From a checkpoint of a small image diffusion model: 48-pixel images, batches of 384.
Rows from block 4, named by matrix and row number. Rows with one number belong to one neuron. Each number is 128 + 32 x the weight over its row's rms, rounded and kept within 0 to 255. All counts start at 0. Numbers have three digits each. After the name is the row's rms in percent of the matrix's.
# fc1: MLP up (model.blocks.4.mlp.fc1.weight, 768x192), inputs 128-191
# fc2: MLP down (model.blocks.4.mlp.fc2.weight, 192x768, transposed), outputs 128-191
fc1.619 097:124132164086100138108133201165165189171111122093055162202137117143086097191138076134127100123110142139116166116142147076092139133124118111152136107121085099158151102160081104110087121156129160
fc1.620 090:188108140154172084117145085106124155142158174098104104136125119174157117125148108109126065131091117130137172076118160166163086166118094117091096103093120063078128134144198162130189140106114173
fc1.621 098:140117172170119148111124124087209189093137132141157140115135073169104136150177104142088140132111033146156124166151159169149128158159152078145188109119147148187107165097120096151142063136097151
fc1.622 099:187069120134126132106138101130110166103114041103142148080175110127081051183104092135056128116119149096100090136145141164107164131190142117102129078144133085133137175098127155166150169147110062
fc1.623 123:161134083108162135129136102182136111123145197163123124113106073185122148144156130071141160135133131136143178066112172071206188144131133105103104140135124079162161175121201115080121131092153101
fc1.624 100:074118063121131123131104110135152140124134124104055156112066135128077130105166124130111205131124097139123147128146160179177106097143128160123136102162133142140202115153144117191144097118161116
fc1.625 104:135078148142162063116155187102124124121165088119155197134103107196087184152137109111170100130182133138117099176087149153116115152135137106113167073129101125142149129151145127063137128068167138
fc1.626 104:115166165099106140152118112182164085159140175128125165147113119128123122114144158156178110170163134226143111135106141199130172117143124132115113119124129127121147069100210154154125108094095115
fc1.627 095:086123106131165151124125062145103104128154105169132105100102128111148124093096151160111158105096141129090097058154173139155130065148116092073118089099092119133115071112155145094132189154099126
fc1.628 106:182158154142085107136178101101105132106086140084153102105155167106147150128121161088114129123152112097012112125080145138143214081131116075086147076097111152147113165137140126070103111168059075
fc1.629 092:160145168160156070169087187178121122075111115125106166124115165146126112121093123106084148131169155104131167132211134144175150168141135132143074114142148121074139131127101116114130231114127153
fc1.630 096:174117065100139137154141142108093103160113176104108142156113129159159172128111128122114159131161164140128151076166167158119190216122188159119125125172068165167201146148144155127151137135114111
fc1.631 089:080063160116173114124145172136091105159101122139137097085154144117092162122096153144138229138109089124142204131187125097108129133158107144132117107055171132143173197136058140124146079154161094
fc1.632 087:079107036162132096112146208091155164148128106141130151115180128135165131099121122049130160122068155137108151106087118127139168169159137156084154087114092088135144115109050184155188175102051087
fc1.633 101:059123101095106137125139085114107132131119083166114143123186095131083130183195184149130078155170153095140170120167110116200171101136143087133187085137196139119162188111201151089157156093140097
fc1.634 161:164107094184163111104153151142110122079102130111132118110139146162175166125170137081160119063124130143120126071152136097164101115172145144156078161133148093156150101106064097143183113090166100
fc1.635 072:104125124127120198147121128103111131164134166118116202196148043131128116151107092185129136121150171129136057062155107095136136065135132164146162143158125150108105125130071105160145143153138127
fc1.636 118:168136169098127073123137115120102104105143128080097126079112144082159174128158166081162097145182121060111176181102154147150074152120112138113163098111141116153111140121105138083132156118102123
fc1.637 093:108175171093127091149112128121160114146155140110160138142128106179118129093133191127103037181153143108123136155126169144161129105092076054172159092176142072140165132118083059053086095113122103
fc1.638 121:132150170158185154123107127161145173115086129136094174093130172139155080106103133118145147126155085157135183146193080164151176140162152157091088165153126148132169122101160163162145099124142117
fc1.639 093:102120112100165126109136145155122115086164123162098131114123140153099113148183135172136110128103151118119161117063105152085082197121123205141128124119095114137094157136095139176127152137178128
fc1.640 110:126114120189183136170134113103081132183109128106156179094105182118150132149093101120122089113096110148255087125145095161136100113117147108112088150144187166120133121131100099143125146137084096
fc1.641 078:078096168164168114113073145117125148183168138155159128066139102103079143120153177135116136073157132127125148152165067137149089165102111118141116064129158163155111113077143167119103144141074161
fc1.642 100:075087094097132112129148084076120149120151075120136173165112172147153151157205099113110129130028142133146077128148170132115074149174124125110191098151152125102137130207174068151082094090086087
fc1.643 101:115146113126164135156104101081124094126093162131136096087134128149216119105077122169142087137080167142131056061125161129122112069158106149068128139162066139156160106111110132191145111192144079
fc1.644 098:194128079111130129116099127140156158151139087142150128137138156082178140109153133128020107123144200140110118055100113148137180142115158190104131101172075112153129113164116199135094096110173143
fc1.645 097:110160180106162136158121139120122113164100129155158091116152082132108054193142078132125166067051171169105127090118083177106175159167145093136105140141097114124109158141133196156105159150164062
fc1.646 096:148126101193153153151115112107162164189127143169098099140085141112111122133121187195112138128109118146157158169109074101143145134056166158115141087154106116170149194107134149098124162140130123
fc1.647 095:172081113197126076075178134061162088164098089115114105087125098176116150127119122091177122133075141073169157170104237103114129143128116129169123087153156113173147177066157128037114098110161097
fc1.648 100:087077141131127121152147120072147118118148189107172138070173123171146051096113117091115127162161059052125103144095126143165111143123133153122089142110130139149105102152105087140168129170149043
fc1.649 133:178149166125145113170127166078113088148113118081095076068194182172156144110146137174125133157133081081125088198187107080088157152133116166084155150133127127148142224164136098138133087068158123
fc1.650 096:095120207102133116113143117166154159106056089152123149065151122151084114088097150135083088113115119133132123160095084132133130106132144055156082099119185115176115156170097155147152121146123156
fc1.651 159:137122122158167159108142149151135145138119138126109086141171158053135135198111117133156085186166075144107146128147151146125147177144126158117161151164113166114128125099099127180069079160190150
fc1.652 103:123176101083179228090164130117161134109156169114117183119098154217067136167128137127093154153157122087099113113088124105113126083078121155130142154114159177106144135120112115103104082079139101
fc1.653 093:189108144134095109137185114116120158106152147145141098125084168093098121194164140117070127075149123152113128129118105107086115157117093136142140139091123172086065151173167117165094077187113161
fc1.654 099:137180084108148146141146088128114120157103136129087154160142133132065181177098112123129135130112182153117103118163111142100141080130112089144179147143157176103170128071107168114136171116099155
fc1.655 094:110160119098080117063114124130115149124117155103121104122164097139127165185143078154110105133128115113113139153144139145134120182142190165152139118143096076142096150123166124141080114155196118
fc1.656 096:153104157109078167145148126145176170140148206083161199150130121139125164071162178095104171142211142145117129133115097156118131166030070119177139102137164135143151176128156174174134131171137121
fc1.657 136:097133092123142145122115165158119192149142187147092071136167192091110157155112086098144133130140000103135184126133122129105137111123118178125173150085157119155164148130145136174160032122137165
fc1.658 103:115099154105140126124126160125081155143092136140136158148107150188143129160119174145101131185171127149133133128113114194146096099124090127109130118124099109121160153025121072150121084144077128
fc1.659 102:121084131174110164095071147154169104160116147093120148143094114104153108148105150117188075115127151127124157152119117103118113131193111126130103146156141189130134108103096147130130108165148149
fc1.660 119:102139149095105122062168118139122157064089133130097102116113151121113099136142070158073123103110123168124139132063113139131128127116140073180116070155138166135154151095166125183129136105157106
fc1.661 122:154089168185126073127112129110154116137147112129119091104144068044128145081096097141174118081104105111133064188162120168132083097163143127153155138108160141106146110121049121195167193193130143
fc1.662 090:111111144115096142148130120150108175098163142125108163183153152152121100137156157138111169176160110149176116101071125145137142161130075094141075092145098106075118149102156114116106155153096198
fc1.663 117:125131103101162121085159176078085116109075068139171089108172102129148148149135119133150182196092092087096194132155211114181125155172160068136114106114160127105099132138183103149102156099140114
fc1.664 111:127125114134170098124087151137109116137190093115123170112162117143087151194144128102153119142121119155105153108114116134182136063145131085163163117117135090148190093078111129149108152052138110
fc1.665 104:153159141104134150107085067079135116116152096119135129141160162142137110138140158052108074109151091134120098100157186161174156149127117114130095122146139120153147163079139083126140068122110186
fc2.619 104:114126141157137092133154053136144177069132143192084135070142120116074104116177115107128116188120115131092130158122162193153103122097081092165196101117168078075117152132098146135108080097157166
fc2.620 092:180184118108122141111145107100064091165118140145153113100165152103107135143089139125163086148153215160121182117136139085177167083133149094119120142188133063147130144140172123128113153104116203
fc2.621 095:157162205133123102100123107139205151155150064128159134174156064174106195167136140150091141149184081123138161104158139131120092159164113138087151155152095126112147084111072119130075175153132169
fc2.622 103:123150127105094077126107129151127173122165134095108072139098139130128126155106095099110123116136134126078205141146151142115152133162124142156125121098109122118163138147170162188120106126110131
fc2.623 100:134122089132100098196125071165119139101124149142130103116095207115179125156097105062078142108074115157132105109148171142148137090126171106143139122114126091104057080123148136148104113064141091
fc2.624 098:150120097078099103138131135113183105107131102150040166138082080128168107107151138143138197115115098116086082135136170116092153102134133125113142118117162151178204116127109092113069103095116135
fc2.625 096:139162145147214098110115146121118184179151150139137180113111185081118156159043121089090119129061123112149150152151161136142152114146144186153154045135120124111174097153118095139163122221123117
fc2.626 083:055156100158113137170051142155093166107153130110159099155158165168163160121157132110106136116123129151116115100145160138122152175105138146169120125154096107129061158095157110143119018115103094
fc2.627 143:138113147100151158126172189117090104057103055144094107108144179071178141165093138113090118164143073118120056037089140121166121132145147134111148196129089147117103146140153157073051098100133139
fc2.628 128:083145090112138159136161114091109098155141167137082146137115155170132120089156132086150181149185129140047121124133072073089157164100081169101111104134165145117153145172132140120126083103101084
fc2.629 073:114105085057131096198142168147140170214108147116077148150145152106144101123107116139081169107139081060102141103158154149123159114158130132194161106124115121057114147133111063115170130181134149
fc2.630 103:124141124139095121141133115118143148068104083141129099165143137092158081145135148121120152175165126076148083130113183155142130101121063153128185187078104177137044160176146110118125084120115114
fc2.631 102:148166110119188126111174083120038105097116185160089127086101117101113122177163106172122209089101137146166135159112163116142096035140127092117146148225151084088195109155119152164176162132175145
fc2.632 088:118141110126123141107146074121123155104147112122148180130112081054140137159080120100118133127159105143117161099113122135149156108155120088098204110128182086103130080157125201143085159139194123
fc2.633 087:108135129151124149063090158098136137153081120101102139080099145084110070129098186105130066143113129114103179078122107139136139190122163138168132104118105128141052066106149137129043139156105079
fc2.634 128:108125157227073167143137134128123164127203108153138106150102121113123116174139182121151123105081162107095127117107124165121140132128180127096113106142111118139130160121169112104169111098140093
fc2.635 088:065141166140144162134103167137124130148113110149134163144142127125120134110157106148112142111114174105134083114073126151050106132135116117148145135128033133098115051117088115115140122108099144
fc2.636 111:117114138110198061108104148118121149108150102159054217146154165107101184086106136114157090117107113161097118183148135100148147133150097106145141098121144106123171120143101148155157103124154131
fc2.637 095:152056146168141092178097090169136116142124107094164162106136151172101126173140164119144067046153152123122136164127145087052123131084129191146105122120131057128171139159041074137134150149112153
fc2.638 095:102057129081172121130132209099128065190128151127135148089110123103077132134117134057127101141125180158210116109122135132173181152146154142148151089197150091121098106132166159112087157182173128
fc2.639 084:094125114140166125095127120138154102135167113141064138129155069124097129103065162110130135171115102085080148131133109120189120133094150092124179145150103120075137135136101144115122175131070136
fc2.640 114:096102149153136134168105162138156132117102119069087102093114103136161141171135098165176097124087144128142106107132114104130128154174106157158109109098142119135198126141116048136166140180127114
fc2.641 101:120097153110125099090127143136180114122064171125135088129175124141088117145111165143150145152104110176131184151092106097109105065086130080152147108179154156043153151049118155152131181133092126
fc2.642 090:066151147163140109126144156140113173172148141150133151131102142151191209172122150120108170106167138167170099190171120131115132153177110080107085064125117107122107073158158109109109120123132131
fc2.643 110:136125129109134146109074102167118133139090166085180095106116176090154161139141121161069162207142116125090135141154081147111074168111118139085163173132142143119125131149166156137145105154113167
fc2.644 106:090101123149100128102185123131092135093090168051121168095131074142066148137150130141160102217021140117114149098132129099158129097096107094087143180090127155108034092108108206113152144149162143
fc2.645 099:120125160138197182105146116123154157092087148097184033063132116141087187033150076086152179190172133128076133107143118071120138120179171154136139107173118169132096121143117143139099073068090111
fc2.646 091:043137144099143114087145176166170123103139110095144169124136145162121128106135106198155125118158169140139159198159072162133136098088121164112108101120141087117110170150131165164150088101117166
fc2.647 124:142094160094130148147191083157150130098071121151079064142126136126081151110102115115137125108107124154150138128149148035136154059106188145140140129124124126101097089135148161161157169179135081
fc2.648 104:136180157147103141134126141096176092168131125032131095103132119150157077080080110119124113156155112175140064089108099076131123170080147120108091159148117167133148100102130191088117151173139028
fc2.649 103:106091161172103132113180133111135141116117097046155153115193123097130087036121087119129152094106150150131151161096186138136166133137153148165133103126091188092096105051099084136139137100131180
fc2.650 117:132112118117127070168187144117113104099077139074138089122116081105108073138084139047160075167160160142119089115114130096168169171129129180185132083126125097162086122191150108129090125081179091
fc2.651 174:097110151130116142111173129165079150130059120108152179134147097089103109133086105092148128124123099155188142116126111063115130103121163089100102080131137086078100085143080142144058167149100138
fc2.652 123:154091199171084173092110118125154100126146075094108170126135096051095077135119115164177123165114148103116129096149125109086144164080168132130138153121094099148115086137079113152127144100076114
fc2.653 093:180132100119133113089204124191116057105170097118135111116083092182117155085109145119211117162140185109147111138130096115123125119124153130169168115133131198114062103148176189127058142068141142
fc2.654 092:149135108103147169105156151149103134112074187165113140114100146126114057111116078145071108099144130095135119092084113124073175140179138122103112153135199121153034144143129166123180120101124136
fc2.655 101:089123142155085113116132102125145111075106115069116131114117139087111160141097114116114143141107142110156151146134120137099125134097110133100187123121095092144133141093115141116093105144114122
fc2.656 090:115150149172085099129155200151110104152091096176151197153128150109143122168092193121079095091054092120118119104125090137111138126077197159143117115116125125129228133149155128137157136103133098
fc2.657 104:141107172108080059124139148099165123156139138090124150149122129158108171156099175135132120129134163123071156177128214094104111126117152076178096161136174108095107104108128100112121184150049177
fc2.658 095:134169156174110103094089130087110127097107170142176097105108159142143118146109183125105100073116146100131119139150104110134127159162174128082128069134085064134084164126137086148140134056208123
fc2.659 104:161166089146122149099103158166064113115144076111161137117180149122123163056119131148143178111140103105146107118169093114159132094126133138061140110079134160127119187103065141157113099150115190
fc2.660 143:201010111197132142215120128150162099073120124119120138139125142148139153146125108099077190137105155145131123118111087151161125104095116106088169121157146117145089141041096158139165090105111164
fc2.661 105:157146156081096110132133103162132142110095164119117088117062148143132185178120081158048112145133099140097048142108123062144119120149145123159149135134125164143149137117097087086097122089162119
fc2.662 075:094169132151094153159143105196126150102172103133115163156167148146139122132185161109114182100128090089116077155228179106161100113165147154118105101092199093078084128084128190119130148127170130
fc2.663 087:128059122203166144126091104152174098123169168173140160102170105131209124113134124111136176145153190154082119135112115153179135141196126141065146070085160164158034129074132135136167095131176092
fc2.664 129:119161129141105127140120119105154120113125127162151125091125070095119130107111168063072160129153144072174165138150163175154128085130105110158198110054137126077205132056059121117127113149114135
fc2.665 101:124108178203133088108133141183185151081174135078107120111156113149103174173159128114148102178044149150084131161160101105149129134220116129049126097108125099089065144112118179151097151080105159