Weights of a small image diffusion model: 15200 steps.
Rows from block 5 of a small image diffusion model, named by matrix and row number. Rows with one number belong to one neuron. Each number is 128 + 24 x the weight over its row's rms, rounded and kept within 0 to 255. All counts start at 0.
Before each neuron's rows are labels from the 100 images, of 14848 (inputs lightly noised), where the neuron reaches its highest value: "responds to" is what is common among them; "colour at peak" is the nearest of a few named colours to the mean colour under the peak. Only what is clearly more common there than usual is listed. The data: microscope photos of single blood and bone marrow cells. In brackets: how many of the 100, against the usual share in percent.
# fc1: MLP up (model.blocks.5.mlp.fc1.weight, 768x192), inputs 0-191
# fc2: MLP down (model.blocks.5.mlp.fc2.weight, 192x768, transposed), outputs 0-191

responds to: smear: peripheral blood (66 vs 16.2)
colour at peak: pink (49 vs 22.9)
fc1.341 [130 160 135 111  86  99 111 124 115 147 131 126 145 173 117 133 122 107 112 189 130 122 136 148 103  88 122 125 132 131 141 191 110 140 163 138 125 136 126 167 164 190 121 175 141 126 169 140 132 121 125 107 100 120 178 145 144 100 154  86  90 117 135 118 159 130 119 139 164 148  97 136 134 153 142 203 132 156 122 109  99 145  91 111 125 127 170 130 154 127 131 104 115 172 142 125 122 117 115 122 151 150 135 101  92 154  83 114 142 125 120 150 106 156  73 140  79 151 151 163 116 101  91 128 110 117 127 140 159 100 145 150 150 110 141 110 126 141 162 132 100 166 138 125  97 111 142  78 104  83 139 102 125 115 128 155 109  91 121 121 164 143 128 124 144 148 122 149 137 113 127 106 126 101  82 151  91 122 136 111 176 142 165 144 127 135 134 141 132 129 136 148]
fc2.341 [127 104 143 134 155  73 139  88 100  83 127 109 118 126 100 103 104 140 139 104  71 135 118 151 119 138 109 144 129 144 125 130 107 129 120  96 168 119  87 131 155 122  99  73 129 148 104 137  86 115 132 136 102 143 138 100 164  70 142 110 124 121 117 150 144 149 128 129 137  99 153 174 125  69 106 117 125 122  93 139 123 193 138 118 156 170  87 150 107 155 104 161 158 167 144 120  90 122 115 170 173 137 106 138 126 107 138 133 104  97 135 115 127 107  89 141 105 137 179 146 119 111 145 153 150 139 108 104 141 156  93 115 159 125 157 177 137 151 123 163 121 185 161 145 138 165 135 114 133 138 131  79 133 132 131 162 136 161 128 151 131 118 138 146 131 110 120 171 132 131 157 133 154 136 164 124 137 106  95 114 159 162 120 127 136 118 114 120 134 129 138 153]

responds to: cell type: erythroblast (49 vs 14.3)
colour at peak: blue (44 vs 9.8); purple (41 vs 20.1)
fc1.662 [122 139 131 101 104 131  94 141 176 101 124 121 128 140 143 103 156 129 143 114 104 117  97  76  87 109 100 104 121 111 137 153 140 162 174 171 122 120  77 152 101 185 126 129 113 152 118 152 125 109 106 162 116 135 129 103 105 121 114 120 132 123  84 117 142 149 117 115 117 150 123 114 128  96 120 155  91 112 139 106 102 145 112 166 119 126 143 119 108 129 109  85 181 125 153 125  93 134 134 113 141 115  96 105 138 115  85 128 112 123 146  72 108 123 115 137 130 146 119 141 107 164 140  92 135 146  88 140 142 157 124 166 145  76 117 106 126  94 104  79 125  89 116  84 151 112 131 118  79  96  99 123 132 132 117  83 142 100  96 116 129 130 106  80 175 160 119 107 124 106 160 102 137  87 166 122 126 116 157 146 100 110  98 120 115 119 133 111 163 173 109 137]
fc2.662 [177 115 141 116 159 166 142 148 177 163 118 144 137 147 157 147 158  83 130 127 158 141 127 144 106 112  82 145 147 114 144 157 141 145 112  73 135 135 165 106 134 160 136 112 130 110 175 141 130 131 112 119 132 157 108 149 139 146 114 142 128 142 163 128  99  65 149 128 113 121  89  86  89 151 137  94 147 112 164 162 159 114 149  98 133 128 162 169 123 132  96 133 114 156 132 108 115 130 123 122 147 149 134 113 125 114 166 119 122 124 148 130 152 149 118 130 147 136 130 103 136 145 144 173 134 129 116 134 156  98 115  70 180 125 133 154  93 110 137 118 128 133 120 126 130 143  89 141 150 149 183 133  94 133 114 124 101 172 132 129 156 112 162  53 151 137 114 117 137 119  82 104 148 168  86 111 125 139 147 141  98 125 125 134 105  97 135 120 118 190 113 158]

responds to: cell type: erythroblast (38 vs 14.3)
colour at peak: purple (68 vs 20.1)
fc1.284 [ 94 106 113 115  99 116 114  81 130 153 124 152 138 159 156 166 166 123 115 146 145 153  87  87 160 101 120 105 150 186 140 158 165 114 132 165 146 154 118 139 142 147 152 134 141 191 138 166 124 126 121  82 135 124 101 144 136  93  74 105 162 137 185 127 142 110 101 159 124 142 126 105 116 118 115 149 165 130 146 140 133 151 109 158 122  92 133 145 134 137 109  84 144 133 196 115 105 144 135 109 145 116 139 146  97 114 134 134 121 102 137 149  56 127 119 125 128 162 122 137 126 143 119 125 127 116 119 167 149 141 106 134 147 134 139 129 139  84 150  77 135 130  77 113 157 145 137 138 164  66 112 135 117 144 133 111 143 158 108 127 146 136 125 104 129 133 137 158 102 122 118 130 135  76 130 163  88 126 128 163 113 129 138 124 140 105 188 134 126 157 115 132]
fc2.284 [135 152 105 104 100 145 145 139 149 105 131 155 111 122 134 119 167 110 171 126 134 129 129 154 170 115 121 144 132 113 151 132 125 101 135  72 123 147 107 102 130 148 116  99 145 124 150 164 118 141 141 144 116 123 105 106 113 157  87 155 107 137 127 163 164  95 175 129  98 132 154 102 108 127 141 179  96 138 160 116  98 130 104 113 153 104 111 140 132 134  98 119 149 123 113 110 140 169 161 133 173 141 114 136 128 174 121 123 146 128 130 119 136 156 123 111 116 153  71 147 149 149 123 118 147 151 123  78 156  90 164 103  84 142 119 158 143 167 101 113 101 145 124 141 136 153 127 155 110 126 125 138 130 104 184 100 131 121 126 154 109 138 125  67  68  95 137 124 127  68 121 127 145 136 145 145 147 128 129 133 119  94 174 158 103  61 155 177 138 132 144  97]

responds to: smear: peripheral blood (59 vs 16.2)
colour at peak: pink (52 vs 22.9)
fc1.296 [ 96 147 143 127 115  94 119 137 106 165  79 132  94 155 144 154 123 142 109 141 130 111  92 143  67 123 137 118 156 151  93 111 138 164 147 129 177 116 173 158 126 154 139 153 101 156 139 150 149  92 149 141  64 120 131 141 117 133 105 107 124  71 110  93  91 174 133 127 105 168 136 146 127 177 150 128 104 158 109  99 142 130 104 123  95 144 124 132 122 106 127 101 124 104 127  95 110 108 111 121 118 127 137 134 161 155 125 110 128  93 100 151 137 138 143 184 145 109 149 175 101 136 118  98 115 150  87 142 118 101 143 149 150 144 129 153  92 150 131 130 140 166 118 147 108 127 130  61 113 130 148 117 123 148 131 180 115  85 146  96 139 155 126  80 122 162 139 125 141  97 113 109 139  84 115 116 138 145 115 154 114 145 138 151 153 123 153 128 160 118 109  90]
fc2.296 [160 137 136 114 110  86 128 141 162 104 107 137 117 106 121 131 110 155  91 153 116 127 110 134 123 103 159 147 128 120  97  68 138 139 100 118 112 121  89 133 110 115 108 122 107 113 122 123 148 129 155 157 189 142 124  84 141 166 114 127 107 101 139 148 176 126 131 125 135 100 124 158 167  93 180 196 112 119 137 160  76 143 145 122 135  89 152 110 115 109 128  93 106  82 123 122 136 129 128 159 121 130 129 145 100 139 108 138 118 113 113 114 139  79 134 176 170 109 174 101 104 119 109 168 147  95 132 164 149 131 128  75 153 131 155 115 118 114 118 112 132 168 143 140 129  59 150 101 107 138 122 148 124 125 117 164 144 155 114 166 125 151 165 124 136 135 125  80 124 147 148 152  97 113 119 122 129 137 109 159 107 121 125 140 170 130 123 145 155  95 136  83]

responds to: cell type: erythroblast (55 vs 14.3); smear: peripheral blood (36 vs 16.2)
colour at peak: purple (55 vs 20.1); blue (25 vs 9.8)
fc1.252 [113 104 116  85 158 105 121  96 125 117 125 137 107 126 102  93 137 117 146 120 129 104 130 137  96  98 129 113  96 153 132  74  80 108 127 134 133 121  99 103 131 132 121  79 107 118 134  97 138 121  82  94 142 131 142  96  84 109  80 140  94 107 123 154 120 141 137 115 152 129  74 119 108 125 126 125 140 120 158 102 155 124  90 150 112 144  96 141  73  94 110 132 129  92 118  70 123 104 110 125  97  72 110 158  73 108 118 175 115 152 112 144 105 116  96 124 173 117 141 140 131 132 121 133 118 116  98 132 119 143 102 125 146 121 120 101 130  95 162  94 122 146 115 109 137 122 110 131 106 102 147 107 101 151 109 135 112 159 108 122 118 135 149 146  77 159  67 141  83 122 106 112 107 123 124 122 107 131 122 117 160 101 203 124 128 154 140 156 106  96 103 114]
fc2.252 [154 157  98 157  85 106 139 128  78 119 136  72 128 125 107 125 118 172 136 132 108 143 123 127 152 157 129 122  68 133 118  90 170 134 124 113 138 147 145 151 166 142 129 187 117 108 133 115 120 107  99 108  96  95 151 160 116 129  94 114 125 129 131  81 107 130 139 152 109 135 136 103 130 100 114 108 140 110 133 141  88 121 121  80 121 139 114 144 157 127 113 130  95 144 118  57 128 104 131 117  99 122 159 112 164 125 145 166 130  82  95 135  98 119 120 118 190 131 158 129 138 128 115 114 144 138 175 129 160 113 131 144 147 173 138 141 118 135  70 140 121 137 133 127 127  98 136 125 151  82 107 101 131 139 108 135  73  63 129 141 101 102  81 114 103 146 103 157 107  99 113 137 169 156 141 104 121 103 144 144 109 108 115 133 148 140 140 111 113 101 105 128]

responds to: smear: peripheral blood (78 vs 16.2)
colour at peak: pink (51 vs 22.9)
fc1.113 [175 140 121 109 146 149 110 163 126 151 111 167 113 119 142 110 141 142 109 143 138 171 167 107 184 119 148 141 159 112 158 159  92 149 130 141 125 153 121 141 123 107 143 127 103 131 143 186 117 159 109 140 161 172 118 115 116 123  94 146  92 131 147 119 121 122 135 145 142 131 108 140 153 125 168 138 127  92  83 121 157 153 107 161 124 140  98  82 147 144 140 136  73 157 152 108 133 111 120 117 139  97 159 145 140 118 155 144 116 131 169  85 138 156 115 139 120 122 108  74 170 163 142 137 102 171  93 153 136  99 113 126 101 118 149  93 175 110  86 124  96 155 155 108 114  92 101 162 154 122 140 141 107  80 124 179 115 108 142 118 122 109 128 126 144 154 110 125 153 100 123 121 110 141 135 172 104 123 121 126  82 165 110 155  95 135 137 150  97 148 105 132]
fc2.113 [119 106 128 164 143 132 129 120 145  97 127 148  77  84 140  99 150  76 127 125 100 129 117 129 136 131 159 110 120 113 175 138 116 162 142 142 117  86 113 118 168 127 106 100 177 129 126 154 130 116 117 118 113  78 114 141 142 149  97 150 127 109 113 112 135 151 116  98 130 135  91  94 128 129 130 139 168 137 116 148 116  72 135 128 154 165 137 145 149 132 138 122 172 141 119 119 135 128 113 106 113 104 104  76 120 171 147 122 143 116 143 139 126  79  81 151 109 161 139 109 188 150 147 122 140 121 155 130 155 138 119 122  78 124 108 156  80 122 172  96 106 141 131 105 141  77 116 152 188 147 112 158 118 106  82 152 120 121 114 113 131 115 135 106 124 151  77 154 113 111 118 117 166 148 129 111 192 129 125  92 164 114 123 107 137 125 139 159 102 150 131 108]

responds to: cell type: eosinophil (45 vs 4.2); smear: peripheral blood (37 vs 16.2)
colour at peak: purple (47 vs 20.1)
fc1.750 [109  97 132 126 111 113 139 130 127 102 117  89 108 132  75 162 110  85 107 108 155 111  90  85 139 182 129 109 110  82 157 112  88  93 153 117 158 121 114  84 110 145 141 103 140 127 178  92 136 117 116 125 190 146 112  70  95 189 114 113 146 141 118  96 109 115 160 125  94 109 167 151 133 156 110 118 108 122 112 114 102 127 151 116 129 114 134 103 148 156 139  99 120 119 121  96 153 106 113 119 116 109 137 116 101 115 100 128 129  79 104 137 170 161 142 170 126 167 117 146 112 115  93 128 156 127 146 145 152 112 129 152 132 147  90 112 139 115 179 112 155 103 134 157 136 124 172 117 136 119 141 132 149  90 149  85 163 109 145 147 124 143 120  87 139 126 108  99 117 128 135  91 124 117 151 129 122 169 134 113 128 149 142 138 105  78 145  92 127 128 136 154]
fc2.750 [125 123 131 116 146 164 104 132 132 165 120 142 102 118 112 111  99 146 128 105 151 115 121 143 112 132 149 156  80 113 164 120 135 101 152 136 153 153 135 169 140 150 166 146 110 108  62 115 134 109 138 125 113 104 120 161  73 194 122 135 130 160 137 181 135 129 111 154 119  97  95 135  99 122 139 130 133 141 139 153 145 129 133 131 135 115  82 119 132 160 142 119 126 103 133  94 120  94  94 112 131 131 138 167 139 120 168 156 110 162 133 135  91 119 143 145 151 152 111 162 125 100 143 136 151 105 138  96 127 126 137 102 117 123 155 138 132 139  80 139 102 107 123  78  85 111  99 114 137 169 114 124 147 112 152 112 117 137 144 128 126 148 161  64 180 132 112 136 123  80 123 179 114 149 102 156 124  70 106 108 143  67 134 130 122  80 150 101 115 101 115 143]

responds to: cell type: eosinophil (64 vs 4.2)
colour at peak: purple (45 vs 20.1)
fc1.739 [ 97 135 114 152 106 162 179 153 119 132 146 106  99 160 135 164  97  93 115 142  93 130 124 169 142 143  95 155 100 117 127 150 147 127  90  97 133 162 130  97 179 137 132 151 139  81 167 137 126 119 129 131 132 169 110 126 145 121 154  99 117 132 115 125 127 146 152 168 139 173  85 150 101  95 196 150 123 122  98 145  90 113  93 113 131 130 121  84 134 146 109 119  78 144 165 134 139 152 135 149 123 117 128 148 103 146 144 161 113  75 140 150 162 115 130 143 111 125 133 144 140 110 109  84 155 146 168 168 117 158 122  96 157 147 126 123 148 125 136 109 132 149 135 125  62 150 128 118 131 129 138 185  95 137 151  80 151 139 117 150 141 118 150 111 107 106 153 133 142 150 115 127 145 149 147  87  81 137 146 154 126  89 124 114 138 124 125 172 156 125 135 132]
fc2.739 [ 98 111 112 136 130 156 129  96 137 160 118 158 153 125 156 167 133 165  97 115  89 144 121 135 138 126 137 116 129 157 127 135 110 139 126 181 186  69 131 131 126 110 118  96 145 134  90 152 130 116 138 129 114 136 112 159 149 143 151 133 163 126 136 152 153 122  99 146 139 105 133 129 100 175  74 115 172 106 127  94 125 117 163 133 162 159 131 103 120 154 108 127 140 135 188 118 154 105 124 152 128 119 126 114 151 127 170 130 139 177 143 150 134 134  90 149 124 150 141 117 133 132 122 138 126 128 135 134 181  91 116 175 159 149 125 190 118 104 112 109 147 128 119 157 190 124 136 144 132 124 130 183 162  92 113 114 130  70 110 119 143  97 124  98 153 106 112 136 151 153 134 128 142 122 106 135 175 121  93 113 146 179 117 129 132 120 107 183 113 119 168 133]